{
  "tokenizer": "word",
  "encoder_activation": "gelu",
  "encoder_moe": "top_k",
  "encoder_num_experts": 8,
  "encoder_moe_every": 2,
  "encoder_shared_expert": true,
  "text_encoder_layers": 8,
  "text_encoder_head_dim": 64,
  "text_encoder_moe": "soft",
  "beta2": 0.999,
  "epochs": 143.5
}
Rows from block 5 of the text encoder of a small contrastive audio-text model, named by matrix and row number. Rows with one number within an expert belong to one neuron, the router's apart. Each number is 128 + 32 x the weight over its row's rms, rounded and kept within 0 to 255. All counts start at 0. Numbers have three digits each. After the name is the row's rms in percent of the matrix's.
Before each expert's rows are labels from the 100 texts, of 14848, where the router gives the expert most weight on average: "fires on" is the input token at the peak. Only what is clearly more common there than usual is listed. The data: short read English sentences (LibriTTS-R). In brackets: how many of the 100, against the usual share in percent.
# router: slot weights (text_encoder.blocks.5.mlp.router.weight, 32x256), inputs 172-255
# up: expert up (text_encoder.blocks.5.mlp.up, 16x128x256), inputs 172-255
# down: expert down (text_encoder.blocks.5.mlp.down, 16x256x128, transposed), outputs 172-255

# expert 12
fires on: "<end>" (23 vs 11.5)
router.24 097:140148103138138138172087093091148088169151118105126163158083149143126135145132147031134114096164142116143113123132151114111072169137159122110130137121107132127082153120085164099073107115158085101110126139140142088115163145148147110119112130122081078117
router.25 072:122141133176149114140096097082137150168093103172101101182118118116145143159124116100154121088173145127124102173166142092167091170162168159101128144103079120142121145101090161126090082116139060086112158112120167104141144137125137101144114100123110099154
up.0 066:114123195098103129103123149178092151125127122146103083149145140090126164179135110110140160136125178129182132118116133080184139041157142132120089101113128169095152162144100096129119103141076135117168164123123111127163072137119084070177121068093153206143
down.0 060:095110136139116158087154140194054130092102152110089068174109154115097128054171077144113151088078137161182147151157167142123164122072153079133175125063109200069112152154195130126189139164139109126203171123091102122143174101155084128155168123159145069081
up.1 099:121107104118136128140157111165111133057078111146103147147091062129152119132188105168132121155127127083150095122145162145165092160116129129095134117086131151095076079068144134120063202140113210168133117121123142176089146133142089185139154139105168192113
down.1 102:144151102159146195139150088062121112137149101131124157057120155157178133179152061071119148150176168155101111179131061123111116185125217143074143102132130059132122158143138167089125117118131148132079104126110111099087120157087186098105124121096106092071
up.2 063:129142129082152175143181115132142148100136127124091164138142114130123093156125091164108140190161156124086105134139091086132021118117145135139114122148129064109192114103096159131142138126074173107176110131125114132164160129103076094141140088096104185088
down.2 070:111148197120144135124147111122091172107096115107144152112148124155116096113122103125089194147108159204135175148147111116111168139120138157059110174071106125099107103169112063133183158091109074050123109077077083105088113100153104139119151111109103072126
up.3 079:121133151115112150173096147175179132126131077151075115098155097140111137134137103131159097112108119095162144133166108149104063109132156154169178092137093096135172137130110140085143156086153051119190141111164115084101169053075086090153164144150126083171
down.3 089:114102119160094171036172124123149105098158139116147058117106136080142105195121161105128174113145095138095118148111106101148173127123110232158132093188098143103159156095132097124102133159143163149127121134106149120102123163128171182137136100163131113099
up.4 109:131138137131107136108136136175180128176111116148125163130147167146167113160136103093110082118128107091134133125147140138099120165170180125134154125120135089104137124152070153073057141055148064071126117171143131147154115116068110113128109001140110089136
down.4 108:145084101173126106140076131155157109072145118093146160147037066128104114121124107158126145137147086092175086114151126132133086091124084174108106095148178133164159139123138143125088102123162134178128089175118077143124115099154187127121087106153163113081
up.5 108:128132156110151113133155101097125142073080091158082127194133052119135170165187102143185163147095112104168131120150173139183103145131112155085132144103124158117130107061134143115132125136116137142125140063148133153109176082145115198126144189100130232143
down.5 108:162163145133126173141108130104155085162164095131113117092154122174162097153148093077116129163170083128122096109129098164069146160174194136098178093143084063155126140178102148103097138083160134135048096175156114074106122139081202103085088157070133086117
up.6 107:147100157121144091138101160170155148108105109145155136155144112123091186126129108169163146081109071089151142070130139141143121068103118173127123134118165130104128112105116108103151141084153091146186130092116090139139139108099103097166154100123161158125
down.6 108:132189122175099110091171104062091115106107133156099108100119127089151080135136158136097156179083141141105103179128127092131083157166119069140127124147080166112113141128182110105151127222126161111134135102159184188137085167148055170159118140115062215144
up.7 078:099108147154110178145187086140124186135108100118095149140144102073069057129175116083086105093111182107152091149129174094149065134106118128160113105131128145053152127113091103119147074130081100083174134168137097181153148105099076147185118161142142120140
down.7 079:162112107076136167151159130131151149105150113175130123084126139104137103091125094089160179123103172153062155175099098156130134143119114194150132136115153104110095142143063136143155163103123121142139181118119135075031126129154148092136111124183111076104
up.8 137:121134145104144144202128140167157130105086130144124174139107118121181090100136104098117113176110112100121090112190178131112101154058135141122137117121141140142109133104095136076076181098144150175122089125120093107127107119133138083142136173082125099127
down.8 132:106122132097157172100150118088124153114163119110135087090042065113173143148148130137122170139201168177101091128153103126105065186100149167073136074158119106135134122146142181080162161119135146111095087111132114020122152125128185096112093215120053094069
up.9 120:124126121203129209168123117122137186137098128178052144110201120100192114112186120124135124140095132129115092113161143137125075102178132068138146128122066110160104136105147108104139131101093121108113162110140136138133147140108085116170152155104169098159
down.9 110:117139160105119154144140086133069111109110108127118103126143142175119122092130140112187106114083132200163149154133100152120211145092143163106127152101093124126143114116121110171076119166158178102075126099133130137081094139154128084070122147105144101103
up.10 138:173107140156161153213117113164155153128125079149077176165093143139139170136147083114139084131126113074162143091194183152095086144099171165114117115121128136104159089112120168051068169065153112113145110086146069107115151076136128112139163165114077109081
down.10 135:137135132150126209072138148074181133089134094118110158138041122088156129189132098139151132163135078110106087115160105115100113155135122155082124108137096109138164150108141150075103126106092136143070069136177119095125164129109202109112115181076080117088
up.11 109:118181175084135100137141151117151119153141133118145167097149147116185128135119166087141169132185108155072124110081110162105137151180166164139132152137153095097068166143087123107106122090139054112155109131126118086114157149130131140115116082150087096087
down.11 107:140069125242134103145093115140103159121138092107138127160138052096132130095146120151114095076133092083140093144125115090155098089132082120140142110103128175081116128129192107141129112152109142140144136148144129161130140103122102190154127185126197145114
up.12 075:204117038144143153145146099168088104135155103146135105175087120139179187153154119048114058142184174147133132101180160114148102146193192164101152140143143154163114104099086168099031174134102152140129156134091117118120133144144114118169136095101117108051
down.12 075:115155136188142211112057106110122169069111153149157183111094158123107175141162095132158124127094098101141122081201119147096141099148116064135122124146076187216145109140150145111146093096150095143118124110149141141114142138145099075097121210120084168133
up.13 141:082156175059126102119133154180123124164140148112140106113226160116145066095106137037134192115110143149100160123082122149116184103119034182131118141122137147063121156123073132142107110110131153130107121194082114095151123152115107126146099103145111109091
down.13 138:095094105107114143150141153143145109093073101128195149156084099101111132119159127189114099134131107105120112159123100122111143193135131166068165089128124143087073159129180163121136155103117142122117105096139125129095100092097131129122111137120122129159
up.14 095:152145153090129117118124159154138083088176140121136032066140131115108158157100140107145134136130113156146140167096109109145177126120092206159113145112153082086108140121111117168133103191195169150113096120124130029121107103125113127095142111121111159090
down.14 098:117180173118176081090108099132112103138109095091188138124146162128131119120121110144071124118129056091138167140071100141098122118150148143092151085102189166063121130145072145134149130140130134138108152101112135131095098112069125148078148103125104158126
up.15 065:108097164086094159136190132205122161135138130140096112153118142110051105141102134079146064148137150132142144114166147143134121101091165142118118125121111200076113102120063095119116126136096122122181153174156116130150144067094105146191120135185128106134
down.15 069:098158118099118160115143135111122073122176096141162103132070113155169084162108175092134112163200152235070173184120132127122142142124142117140147121102093129110162151105099149160142148167153125143059078072076121090093096106089106149129132149188112117093
up.16 090:074183161090123089153163125128168143109130120070164141111126114093179120129121116135168169208140135161114016171142103084109149147124106096093158021151117101060103207127108160119160118133115110157062092135109130048093154146115173103119115160062100072172
down.16 094:108112077119188108161175159136102126148085134134064134111106114104153121066144108165112138164100189137091161135116122147163094090096139124125111129144152121124097124147152182107153144152107163084147200107146139171108105138134087131144164125124136178097
up.17 103:160150135160153189166141141120112140074095095153138161151124124101140161168129108157133122175126119132114020141124130096206167130157138081127084127112131167121128158107128142156131080170088163184097154141118105128130156157137127165166140170068198210135
down.17 100:126188153127153140124190081123113055103119151100114116118097156144166100131131137135053160200129167171112119201113141075136151116158140075107153088093108116142132176118119111090155127179082156102141137116077143136163108155106158114125113055125034112125

# expert 3
fires on: "<end>" (29 vs 11.5)
router.6 099:072103118106103089105166063115090160151156119123150072154148096132092201118132139124116124120141201160172162144116095087127128113144128103044108132100096162135088163140170170180129130154081157081112189139122121124120116153158097167095125093098141094133
router.7 098:045114132107149089111157080137093148158132122136110093152149091133106199122150125114109118120149192169150159144107131093146156124165136109022118119113104153126073203136164159153117129137105137083100165146101144119159097140143120114095104106080139115136
up.0 055:190140223161165150144129147152183172159102115148098156121135138134209128144149097108166160123140067090136096106151163095144091098185164137128149154126113101117169125117087104076088126073152037117171127074176121106102161083082131115151152119131113155161
down.0 051:120126085141104193148125155171131153125101101092171123074181140116145086089154150112201111144160124160141162144206085129094108163115119101123116098076126171095110125163162127125159145105132060161133113120056079132148194146094118108170142120138059060147
up.1 083:128175161089151114132173166133167139131103102139138149086168125115198154181122112131169166160111067143090116124086096109091160133204106143126155110131128078097129177091044097128130137086129118148101134093098128111083157127105144124129148050087094167128
down.1 077:127105193125176145082102120105109115141160091141186112099104175098126130128089125060076106141125091146128194107094136130082196097078116153181127123089118150064114163136111060077192098147090109160121119142158129114183150143138134126141123079172105166116
up.2 073:191177196137169130098117137086171138164125092156130161163156151124161128148154107074190123133144082077118095136124199070133078149209071158119163152117084157105110078128132123110061115102166108136151141119200168148079190121115120135139141163084072198120
down.2 069:126161088126134213153143102126117140105075050115137082133145176165125117166125098096143050138142129180138161131158137139076153183133157095169178095111103182178118131149095135111166140138163162163145134154105112163101157144129076105122102149154129076174
up.3 109:129201155131133143079156147100139153112099170153116111145167157090169200153114151119147174149117074111054126148118137076154182062133110119126107138119124133131115173111140102126144107108075144156144158137099125161147119163116094089133154085057133203144
down.3 094:154129139161116214076096079083116133153147100089159136146098171133106087159107145128136079111111084114157117137085121103136161152196159080177057188085093155132145071121164131143103116158090146161059157119155114157170149110191157148112130153136142125108
up.4 100:153141196140085152130124154131200208128170135124121136118129158128139177165110107118207105134103088104148117094153142124108164135170105187135124109134082137079157133150115118125097093085146108103095126104159132086120176097101131123115148165092090169122
down.4 089:132165084084125132172108116148117123120143089117150157058139169091134074090161093121133129145102164167102157154097136154107161169092108083105185122146155138084106158153093097105152112128179110133161136126109142139092153131126137096129126104146135098120
up.5 060:141159117144136073112121186128117134123114126083162160105134125124229126148099161148172169089124078110082097132153123155102125149222032177123172106144100101105102141104074099143135113104128094108116117099150161145097165198111171186173098162116152181115
down.5 060:105161148121111161104122085069148142085094129136099128113142142101195135194170062106147124186106081131110118150126087023119185089125128118119129099117083137136156174096163083074133070163101175190147132117117143150115140123121118087099191024061095104142
up.6 086:095102161032096080119142173080132132104151130083176172049129118086164117148141158102146211161168191152085124161130109094112099119131084077141123098154148046126118118118064111144143107122116130129103108147108159101113165184127113113161047122147142130095
down.6 080:096127141085106189117156157141106147127142117159122080082170117124148139162130111093177115169120165174100136124183119110119204159085101121145145117132081110117117213136128098078145117138122128169110107122074082088135181124094142080114153091060102107158
up.7 122:107148120137160120137186120051134169081116116091187144078123133114210143132142124162190179173112145154086087124158132105162124162126099088111141113139111115136153133133076131122164094123095083160127140073107145166070211144140165173128131116068134149151
down.7 136:149170073137125163130133084074100099191166066132063095111181186163199143126143086095120076155110071141108142183086098101093160149181160062136198116141096071151123153163132125083084125123139176110094132164136123123112086156111112093100122085154117146075
up.8 085:147147108182102152161121175163181132171150147140133164089158159107186116145122099168144145136095052084109143148167130114136128073149096150158176077160099117126139103137106083104159152096152090135174134104154139110124121124051124083135149106129145116133
down.8 077:102136105131122118148147105155065143146137102077133131174165082119145102111106176135079086119185166195138134163081101161123176178161106106118135162102102228103093140130170118149095160187112146120108116149096127100132149151196160150120120150112086071111
up.9 063:130172125127145146152158147119117172100118092166144153138111120094194085131147117112141140117143142076104077125176118107139072134158106099143149098114087124134155066089059143096132119123090078161185133087151134140088159115114143128195155154096127165182
down.9 060:144166117122096209119142076155097117098086088097107092096154180153119073116105123069158103113193102164148136183161122128128160168067134114128189109127106163119133191178084109100134140148143162150132081128109123136133172147106122093133114097101142063130
up.10 146:133171124192144144131130120156105151140121122116141156156206117060120145113122121111127068099108130106131118104119124119175151069128103102126135114115144167060042167134145129085128031139091159163177167177101096169169149142102071124149147137136176154143
down.10 146:140100113111155097088162137107107087119111093116124088156080089150095109153136158142147113110120122113128116144109163149133106162104078233087140164120159151110149056077142142155063126162127167149136131115176177116059151090151099194129131158146100140086
up.11 067:135106099164143077113128168168142115171118128144101143127138108105165142172125121131159183118133084093096087121157155097144109120213056181105160112137133130088114139089099083098075156083145126099140139097157135140102164137118125112175122142112110122116
down.11 068:111135175100145176111184149120129075105130114194132146109079124134152087150121076151126111153124124115089163155120126142089095157105109092116107110092118137145116127143164130094198136116136198188123101105106049197146231124109110079149185093113098129147
up.12 115:090098159143127112145117176098135144103088089122147155091123126129221101156147140144143174141156123128098049103190128191093100157113103121123173101152064107124127137103119079114142134081137068121099082090144139144079193176115141151137080156137143122136
down.12 122:170193085123176132104129103102094059148128107137135123106162196147180171121120089131186147151099082109071125167101084092145161156141115109118151144111171091103107140180128141116068094103108156142124187133147140159077130170115160115085114109102119162106
up.13 124:121171133066173084139175110092153164086086136152084163126129117116161121149128080164195222175075116138115118105125167136158077137136148129107131154082126118159134156093068135130147148128110101113125144082104141066131134078130147111119188123053127167146
down.13 126:122150184151119109105088124103163123196201082098105141123158172152131129167092109052115109139116070113151189132067111163076170125160112151124163117143149112095194145185076124118096099107186103120093125138151133108108056164098149104057090088153115119112
up.14 152:148094130212105110129127130104104096134145116099120081104140121082152078181117151089118153106171160137104071189116106059130154075140058096162122090144084166129140169087142106132142123164092157141132066131135160134154115205122145145187071099122111153120
down.14 149:135150097145133114173095120161106108118133096132113098115192123114142151060125117119097105107079131084127116169110115116112183101096109112144175119117158137046106163165134118125122130097151135080172179142121167127122090140076049156107112107169134156110
up.15 111:123123148129126176150145119095126193128121082101167218092172139102165104130162144158168167140170135144093077118142108180096057165128145094166180065154144114073122112158079113118155080096127054122095109125141103094098213157114137153152091202160194122104
down.15 096:146143135114117116082122103086110071134144134147125187095110134117192115198137189121134116206162070127091117117140168165050153168110104163118160142191105141116080128136200118090084118071157143125120161130104096152076156170181161149109127189125095088109
up.16 121:110094160084108092214137129112139185078130144120153140111103133119135127118096128133152168156102178161129113092161131127142145138024139121161090180154096124175173080123115122127155110115116093123135118081155137155139150122154116134123107120142128146158
down.16 132:105186062112151090087147149124108060176073111100067066163175141188194186128127096138086113162129068124132103118130143143107141145201133083098171167110138120137108125130130142113071150095128111101103173163097106139098091180130157149099129090109137123097
up.17 105:163192110143152133122132129077148183125127104131127126122139112104156200191152125106173175171136121110107075164143142128138079065195061158133153091150091086148136151119123114120125143110118131132099157157153127107102176125127147135159137128094121140146
down.17 106:141146150144164133103128119108102091133164107095100100110115185096077152115097121164075094136162098102151170149069095098123183104129169158126113139112191161096153137143131143127112123161134181129136118138098079164143073081139114181094138120155095182056

# expert 7
fires on: "i" (29 vs 2.3); "why" (7 vs 0.2)
router.14 108:107075126102089051140125105170112090093136133115089144158138141129097174151120145095134121134161135131127111131151173134091163193126119188042144130152152152045086162110171109125043141087150129095107136140132120128102107188151091168124093134132128123119
router.15 106:110070179105092106127161158165140167077127142136078135138130112097113193155135155121116094139156131106081098126161154104121113125112142168067164152141082130151129143077172103150077156070084048116130092130151176110134129193136084170159114129125147087193
up.0 104:153174144139199127121168089125113158104094097159116172145158093127159154181161086125216137152109087117150095091099139175147138104158113163102136140080144142125097152101098115112124093127083133130108179103095118126091134102129136175127185083068152179138
down.0 095:085104221078110051169097139158087181183137152116169139110152180158132123061081166088145143133103119160138190104052141170144169123089147141132078152101118233120094112120094099146151116153070061119140148118113100103147116155183160174135133117133118096131
up.1 077:141173142148184131142104071052093178126114069132120136185170079133145136163160066118161146132159157164184105145137110132185056099122095085107140120073122128138183128126100160109111048146136109133151151129119120138110178105098130099148148163089134146098
down.1 055:131128168118123094181118118101168165138164175128086175171181155155111098124123136056138114159163120140171124133135152130094125096098181057169146126149104109172218141168123129136171104113144035125139111143127164109162188162066100116118127135191110121142
up.2 108:142138111153102143136128148123161148129059113149163172185152106140156108112175043160122077147083105080145112140167128123150105103148113093103189080118086148122119118133143129058106115089126110149121199123143177159115143123062120073095133147121168126155
down.2 109:111073083121067167073132171164095072118112104120172095145131117156069129135098115165064069135206107147145107125117123151088178163104150202127142149138169151132140145121140145131108161185159178152113078165100079093115127165132113108140094119109149063079
up.3 100:115105151136124169123151128159174175137131093122112090138087104085078158154192105125190105123109167122149179118144098068169109080137131183096139119143094144121195116079084112125140119093123083119196178113122147191101165083130076141166168084121160115146
down.3 094:156130101138166086170174161107145110157188144128121114086117127154163153101095092157063134111150114148103141148088120141099090151120190117145151157164154105150114104199115219112117186148135129107100127100141129104109056083083130114083128126194066140090
up.4 087:125133137176163187145151094114125170138127084105073077134094079111077144132190110141118088089164184123163166122131112105153108108133143187107152114117092153113183136116119159108176136113070083135165112109128102180104164083129096140199140099123134113126
down.4 091:138140121125173128106110124119142114176152100161142066063118137141160106106085103102112140106134102148103159146082117151093075140157146193158135105125135096119126107169080190114088198149167130113089119129150153096096113096111159081067130130182054111086
up.5 134:151093128127136121154105137135118159171180101090093116097182134108093120082118139087112127092194116123144121128109141146114078149082130161168135140128165117068124089158097158103095142105147122061151121172134079069130079104135098135185108195174142113052
down.5 138:137180117123094128109111121123120084068103121096185110107114169139156128161111110149099120203127091154107089153124107128103222142074105135079149077143110143103125176144174086147148129136152155177105084110099149118111094183091156129075093113083033123152
up.6 107:213166144168163126115113086103130141121161085103111096206142108132091102187145109045141143115138138156175128118106132142142139097106112166106089117093115147135166141107103152141099048176141166098121092156139114098131149099130141154162131115085073178121
down.6 099:175138139144122189114182082116128129082075154131113158128100155118111090127083127128061082141156159142091131197146119094135099142119132084182102135131113105150187158137157168115144127163143181192103071180093094129198105125102072079170118132148119173124
up.7 137:120106109145146186108140083130102158169102084078099067181094090122078094099161123143114070086161160105160170122109114092142091108127151146099114133113144170121196078109133158110112155132076119131188112154124107181126132100145066157215134123126191114124
down.7 136:105137110163154154103143157114140122163164115151143089104115150115169103092130108154124128113101091072084163152104083105142114117152131178147167094144132111125158109161087150128103157126122120160110156136203168096104075099053155108099116099173075135103
up.8 078:174133158154192101167114101064103149137116062130144148165165106164171118197156081101192139115112142144167089109101122129177095093109096117124134091048128134119173107099082157099139101138125122159165151116136140135087162081127120110117167158111137192104
down.8 063:143107194138114111189101151107172137199175155156164196100201211155123094110100154075131152109119107127159172141084145180042142131162120110144125123163137120114149162202133124110116066118189111142149112112091116113097129098135122146066093137155083170153
up.9 116:120150112126149145141121161127132147149123134168120114130177108101109117084148117130119150120125103080126130129125149118144063089124105121175130176122165139098106080145143148090120132120127148131190177131143118110143083082106058100145192176136136160110
down.9 122:125123139175124140145144107140115087101107126134140133134140119120128135178124137159119073126093080118139070132084109135128198099168073129122124112110088178102099169106192077185175103227138139147108127120108143158159060159113131161107136102094104165172
up.10 074:130144144107166141114131127113136117105102129172126062133123112108159102158136137117142215125131178078098083136149141095196047064089093117145101113126127091140153125101125126119142105132076116128150151101147151167150127120119106081215165092109162187126
down.10 061:092142173055145115126179132095127167081143105166144167142119099079143179125165077149169139186060125149140168116140123096149150135103113129052118121081125138148123174108125086091146108102120135130138152076067104123079082164164122148115212136089094137167
up.11 070:123126128157131229066131164111115163091067130131117162161131164101182082126142116200104164151102115094126129171149130079144094100141108044144140076125137151161169161144114135112136135109098118162083155101125137143137176148071147043130133151100158164135
down.11 065:143131080209101160102166134111117113150155082114115155175189118150148100152107117141097062094157086123166123136166109203103136190179144140132099158113111156165135090178098151144095117155135129169133086147139111171133142147107096107103107105089108127172
up.12 097:121118139171140153146149094132129162152103086078102111151087109126106113105159118132116089120174153108125158158146085114136081138122176158097190123130150138112176092090091140080112153096088087121170110145146118162120148150132075156224096095130195103109
down.12 099:132161138146130148123150163105160093179129129186144068065147150162180106110064111163119156144065111096131168154096102148101113122119178163158150147150130115171154117198095170115148182135137121154156113106137170112126107078071175075081131104175075113097
up.13 093:123144109145156106115110115088081121222133094076158135114177153130119145089120126096117158070200104102114109143093124142130117164156085157153147162128183102066117083167063156167129117135155097156087155192091084106132153145149160166150103179120154113063
down.13 114:084148146147112152161084129094156174145133086122103189122188165147166115138143095160134128113105064088170187058112136211070162113174200052122135137112111119119105147169116119173200117096140079120132118099099076156118164123113150144105108100113100143191
up.14 071:156139169144165147119116137087124172154129077114117111143210150125136141155156107089177149085151158130156133151111106117170069118151126083172092140096143144122145094138060183121107071155096127116139145151142145087136149091101130105158151207107133165105
down.14 047:127111160123173110176143120148142129115107079142137124141125141149152120103150071110142161104108148113183117123152043097119038145082124096125110081133127095144142145129119137131075120099085114158132098148112075093091186124147108131190149182140231073122
up.15 098:110129163075161105171137144104111104121113107158143100111138112082146060139137105090146170091138187090095129120135130137153066126066042174155121140115143123118101104102115122125127092116093126192167147125163167159134132134160102126143153157145139135119
down.15 092:127121127121130169121093170171163149127142089165138130104125177111115187104145090175159119154068081102152157131139126124136160092144123165099162112140119123093097142146142087109206141105156074144129162093131114062112054103099170066097168112109151097130
up.16 123:101081140148152127128093134156143155158122043124111116143083092123065141132202077147161087100132136091194191081149139134103105091131134198058180150098127143062166086082136133110137169093151078099179151079136104166075150078134083146162173102138141116089
down.16 132:108127157101180114103162151123143119199171113108124071101133140143131143093074121134097142129136120158138163123087110126143098148160179182140114124131161117137141112160069209113095174138131119110085146125143094085105075085123172125093127106165058110075
up.17 096:126108095156117198140171103134125164118100115107110084151082087097083113116181128143127089142137184115132174147147102085161057150108129178096147120111123146157158107080107153108098152142076126152183129140145136171116145125145064141221146118112155099116
down.17 106:131131133155157155130155120074145141213177096157090087096144153136164085107125103129151116112106133104129154159085114095118092137188150095182146130125117092137152098171098188099127163155149131118125129113172126126134103100091115129096122101179104144078

# expert 11
fires on: "you" (11 vs 1.8); "he" (8 vs 1.3)
router.22 118:157145217097099108152076144085112136088150160189159160110169182070102158187084161065152147156175126153100114139134096145150183089098093108170047153127126117125144199149117105196191049156124074166101085168100117123178119162176157093138112139115118151187
router.23 105:129136179132158127112120107048088105121130087121184171135079133085111163121138129132139163160132105154126100107097143132147131140129141077126083129114133182158083111116159102092181101142105108109122149085098110100163078112146195153132128186101107131132
up.0 060:104124117158120166072190098133129162139128055079100114211119127140158048129202093098135121090134162124137114169155129104150083165152113134078182088109117127126165154121106185102082085100069129102089085120132186146100172116120099172137114098130180162111
down.0 052:126052094199133144102138164142191120073195114119121117131148143117034151130153097078168099109129125106122136122098098115128133127163068151130126102142147099087144165131138139143109106142191169151145093181123124140108164097129117114084135088166073145120
up.1 094:071178203119133132075172143109142118213140138107099146127161137119205069115133117129134139100148147094083092150108129121089092161203109130122167139126070075063141099163091166087095117075122092085076151161178135123113133118089127131146094174147116080077
down.1 089:175131069181127188142116131114076109094135144177107079091100164082112123152145167126123118073126084050111102153134134094117128124134098148183126154146165116127133084122214127125115137145119183149194140130172088153119130086115075169128163170145156169088
up.2 077:121128110169133192165146191108166174157117116127099130139100121096149136119148109161126151114161129105089051146135100077132087111150137123108182094155079129131130129124117122097111150073141067095146119130162120104104137164083141090188125171134130095124
down.2 059:116157102182143129096188147105141139191107137104051157206174139162144106107122100122165110113057105128171149092100136125181168139150184044097093119076084116190131115174127134164087089084089126076094195138151121151152104091176145099095169110130142149169
up.3 111:109130155136123122146117146091159133114121099111124132145119076143115105155183101115142152142180152099154086139179132137122035132090098102116147082128108062143188084110121152106087086085144110141129113135150155188100194146133126108163103194146129112149
down.3 128:182140128116140160136093088131130106073190155116124106087141097101139155202090185109119105125178133158109132113144112158097181119117155181150082098191125112117159153145148088167165077146179132165132095152108112119152124132133091108129115127113071173116
up.4 091:157154139155157186102104150063146170083113064146151173158137085147131099163170100125172143131136113187165042090170133145124143104118119136106148074127068137146147130120134077131119054079134112094134128085111155160035173167107147113160144146114145139128
down.4 087:164102138135077118168086119144109160145159152123118116082158165138108145132072162190112117112187161116159147140081095134130146105106190109195113136177105134119136121146152145145168161149175107124122126141144106101179138121162128135128106141145176108132
up.5 102:090101060163130145090133144121128151169102068132170139120147119154157086129181120163204160097108099139146123076138115155092156157138105130099200113132135134124127091146105087118141150046115067119152167043133153185049116142107121176150145087123199109133
down.5 103:144140134149097161197100123130149175108088117158120187112186183102091162084099049157147074141062104113125110144133091094174151095135129031202134104124133113193152152180125137103149117124097103144156144114130105127167125113094113091115150096102210133200
up.6 090:124176168093154145103150093060153117129116135100144176092094128086206123149119122179134231154149154135071109224095113106137120154116117115136124109150111107073144141156075155093171126122139081133095113129121139099141133156098135116158098081112077149106
down.6 091:166132102178175125087132114134108101141072107142116088162077130207180091145134133154119120093164060097135089112133155153120102187137187158089118142110170140162086107091144114100062149143132153138102132131139121170123078110119134155149131107103186193079
up.7 074:090123098102146073149192116151114135153124080121131145099131072112114169116156124162191089131130115117139126121109132131145058102151132142129135139113135124126103072119082129088100165112076109126134164137140107147081137090139069179139134161114191131128
down.7 075:139151124162119134137145096141151116080085120155140166117094118139168073185159139081112185175127134192088100100127181143120162146101147097084126078171135124168080158088163134109177129173105133153085066078103107148136149174065188112154119086076123114171
up.8 115:130089168083122117092109140148132165164130096124123139158142131133116086110134140080119105145172139114165144094174140176110104150113104199123138147118160174111108097124019118112066112106172062165108121127125128118101138128152132125177116199163120037101
down.8 114:104155136073091103130132145143176190103143169093102185166089111108127103146044169086086157154133153174118087129167147162153089130070109174136113124170144097154168147145077153102073126115135101154113079171158104112111135142154194112124059146156081083119
up.9 101:117081096186119103141130110103091123134157124076127086175130093123101081143144145083105093066198197156156118160106163098122156148098096129097119124100082181077131134093174158143113108148128184091133112136143138179132107152171096167169108128152113145066
down.9 109:128144114107117035167177137125113119158118146143116081090154122113144140132067117163105156117121121105085175167109101068180083140116087152171130167149110124144123132164085158107162161137101098138206163140112159106169188101097102114126113079149134108152
up.10 079:109134138074129144096137148137101141135100114132106128139115093082199105136115118138110196173119156156087110149114123090173146106112136088101115093120146118150167144078067161055102160151051166155083121114096123096137107151110141090177129094113189184138
down.10 079:128134203119166109084071109148147140163205100099133112100118145158111115153097112086095113127148090150164179124076113169123162126136121204154118093105192092071181129169074147165149125154171102090092101126142087117121136101111130118079106119172032152047
up.11 093:073165146116108078146129138138176160162120111083159184103170145121183112124123113138155136139103126108115085177113071069130129099150086066128183087164139083078181134145050107128150109104125040129107115125154130136125175154070128112104091087140159102151
down.11 085:148124088116197072133114121094106104175118098153115129140136106166129163107195114122199120152081107163200123101099178158106126188149161168085117150087106126157076112119126143142051118138170117106121184044129122102065123114182143151072186183078135119081
up.12 114:119137206114117132161145122099154189137122121112076145135178104129110104146154131091125099136170154130146104169121099140144054159129130140133146104140099068100199092158077181134106106081122077101097121149156120158105205153121120095147098185168150073134
down.12 117:142142116092119157112151123115105162089171149132101102055156097046112155157076175185118124155161162186093149138122073100180144124094093179171065132173113083153164139151094130183208084175125122155142137133081136086173153123155111122127121143138108138139
up.13 104:139170160170114152146141160102160204143116087132151198111173157130178099122129114149188149139138119133117083129126086137158130101134142057151151066162129088138146141177042105104169107079117024124147137132155124121105188148077142125152108133149186124151
down.13 104:127062163121176066130117146167121157157137122103159127161165119200070160068113137161183104116087114161188145117078110170139123126148135172106092151077147175094101065102166148161065147136136115075150179080147139094093141073170118149076158180129148093085
up.14 090:125146142110157115108187140111133168142092071144179102136155135080133114142150110141196150122117138117097094140088094081164094134153085134133159107127155105105119143154046125124107105123068058127176168124150162151109122139095127136144139088138154157164
down.14 095:142165188146069076152133178155136139129152146143095079147125123144161100159121107054087197179136109128079121142141134159132112071077065179164169079162141110106158159112051097149144136120109073106127093158119150089129156146085132137173072067145110098149
up.15 094:117105210118113126132130191150202158158122138141131137139109112147184113136151123165152131130094104092122173098140167115081079116156179151095159133140106131121128114110110111109110164059136059101153124058137139112094163088097099129106146079120112163153
down.15 086:097131018169097168134137138164086129138086117130099108130183121086142126088134144165080067129164083088118109118125127154083157155134135101108179115125099196081092090134163108115083148112117156134168165157105127148118095165138083157178113113153152087131
up.16 074:159111104156152186111154112165148160144097115128108097146124117095138125125137089104104090122095146124115157106137145135175136097153136156139131127097125163115172116073061152121141116126083127146170129110076116149137117091108099101190136066120165151156
down.16 078:132146139113130123118120107161150145159136112117155076139105129144099131097120084105146160101048135108138150176120128093190135125101111177154175109125115117066152136119086147123142107169137077088135153091162169134111190089118139142083156066157097086123
up.17 117:111156133151120117128139169126177115106090119181105128121108132141226153226139084161164180186110098129092068135168099133148155162151163096108196033150095115116120167133128104119141130094145064117076122098128138086087175173054143120110126055082141135184
down.17 115:139117127124074119106091201203163060126114150168130110093084164154158094105104107151121150113107055085124148114106138107137173122114145149164153100196195091132166153121112073157128191139176157158147074127144146095132101108050164083112110043116132141165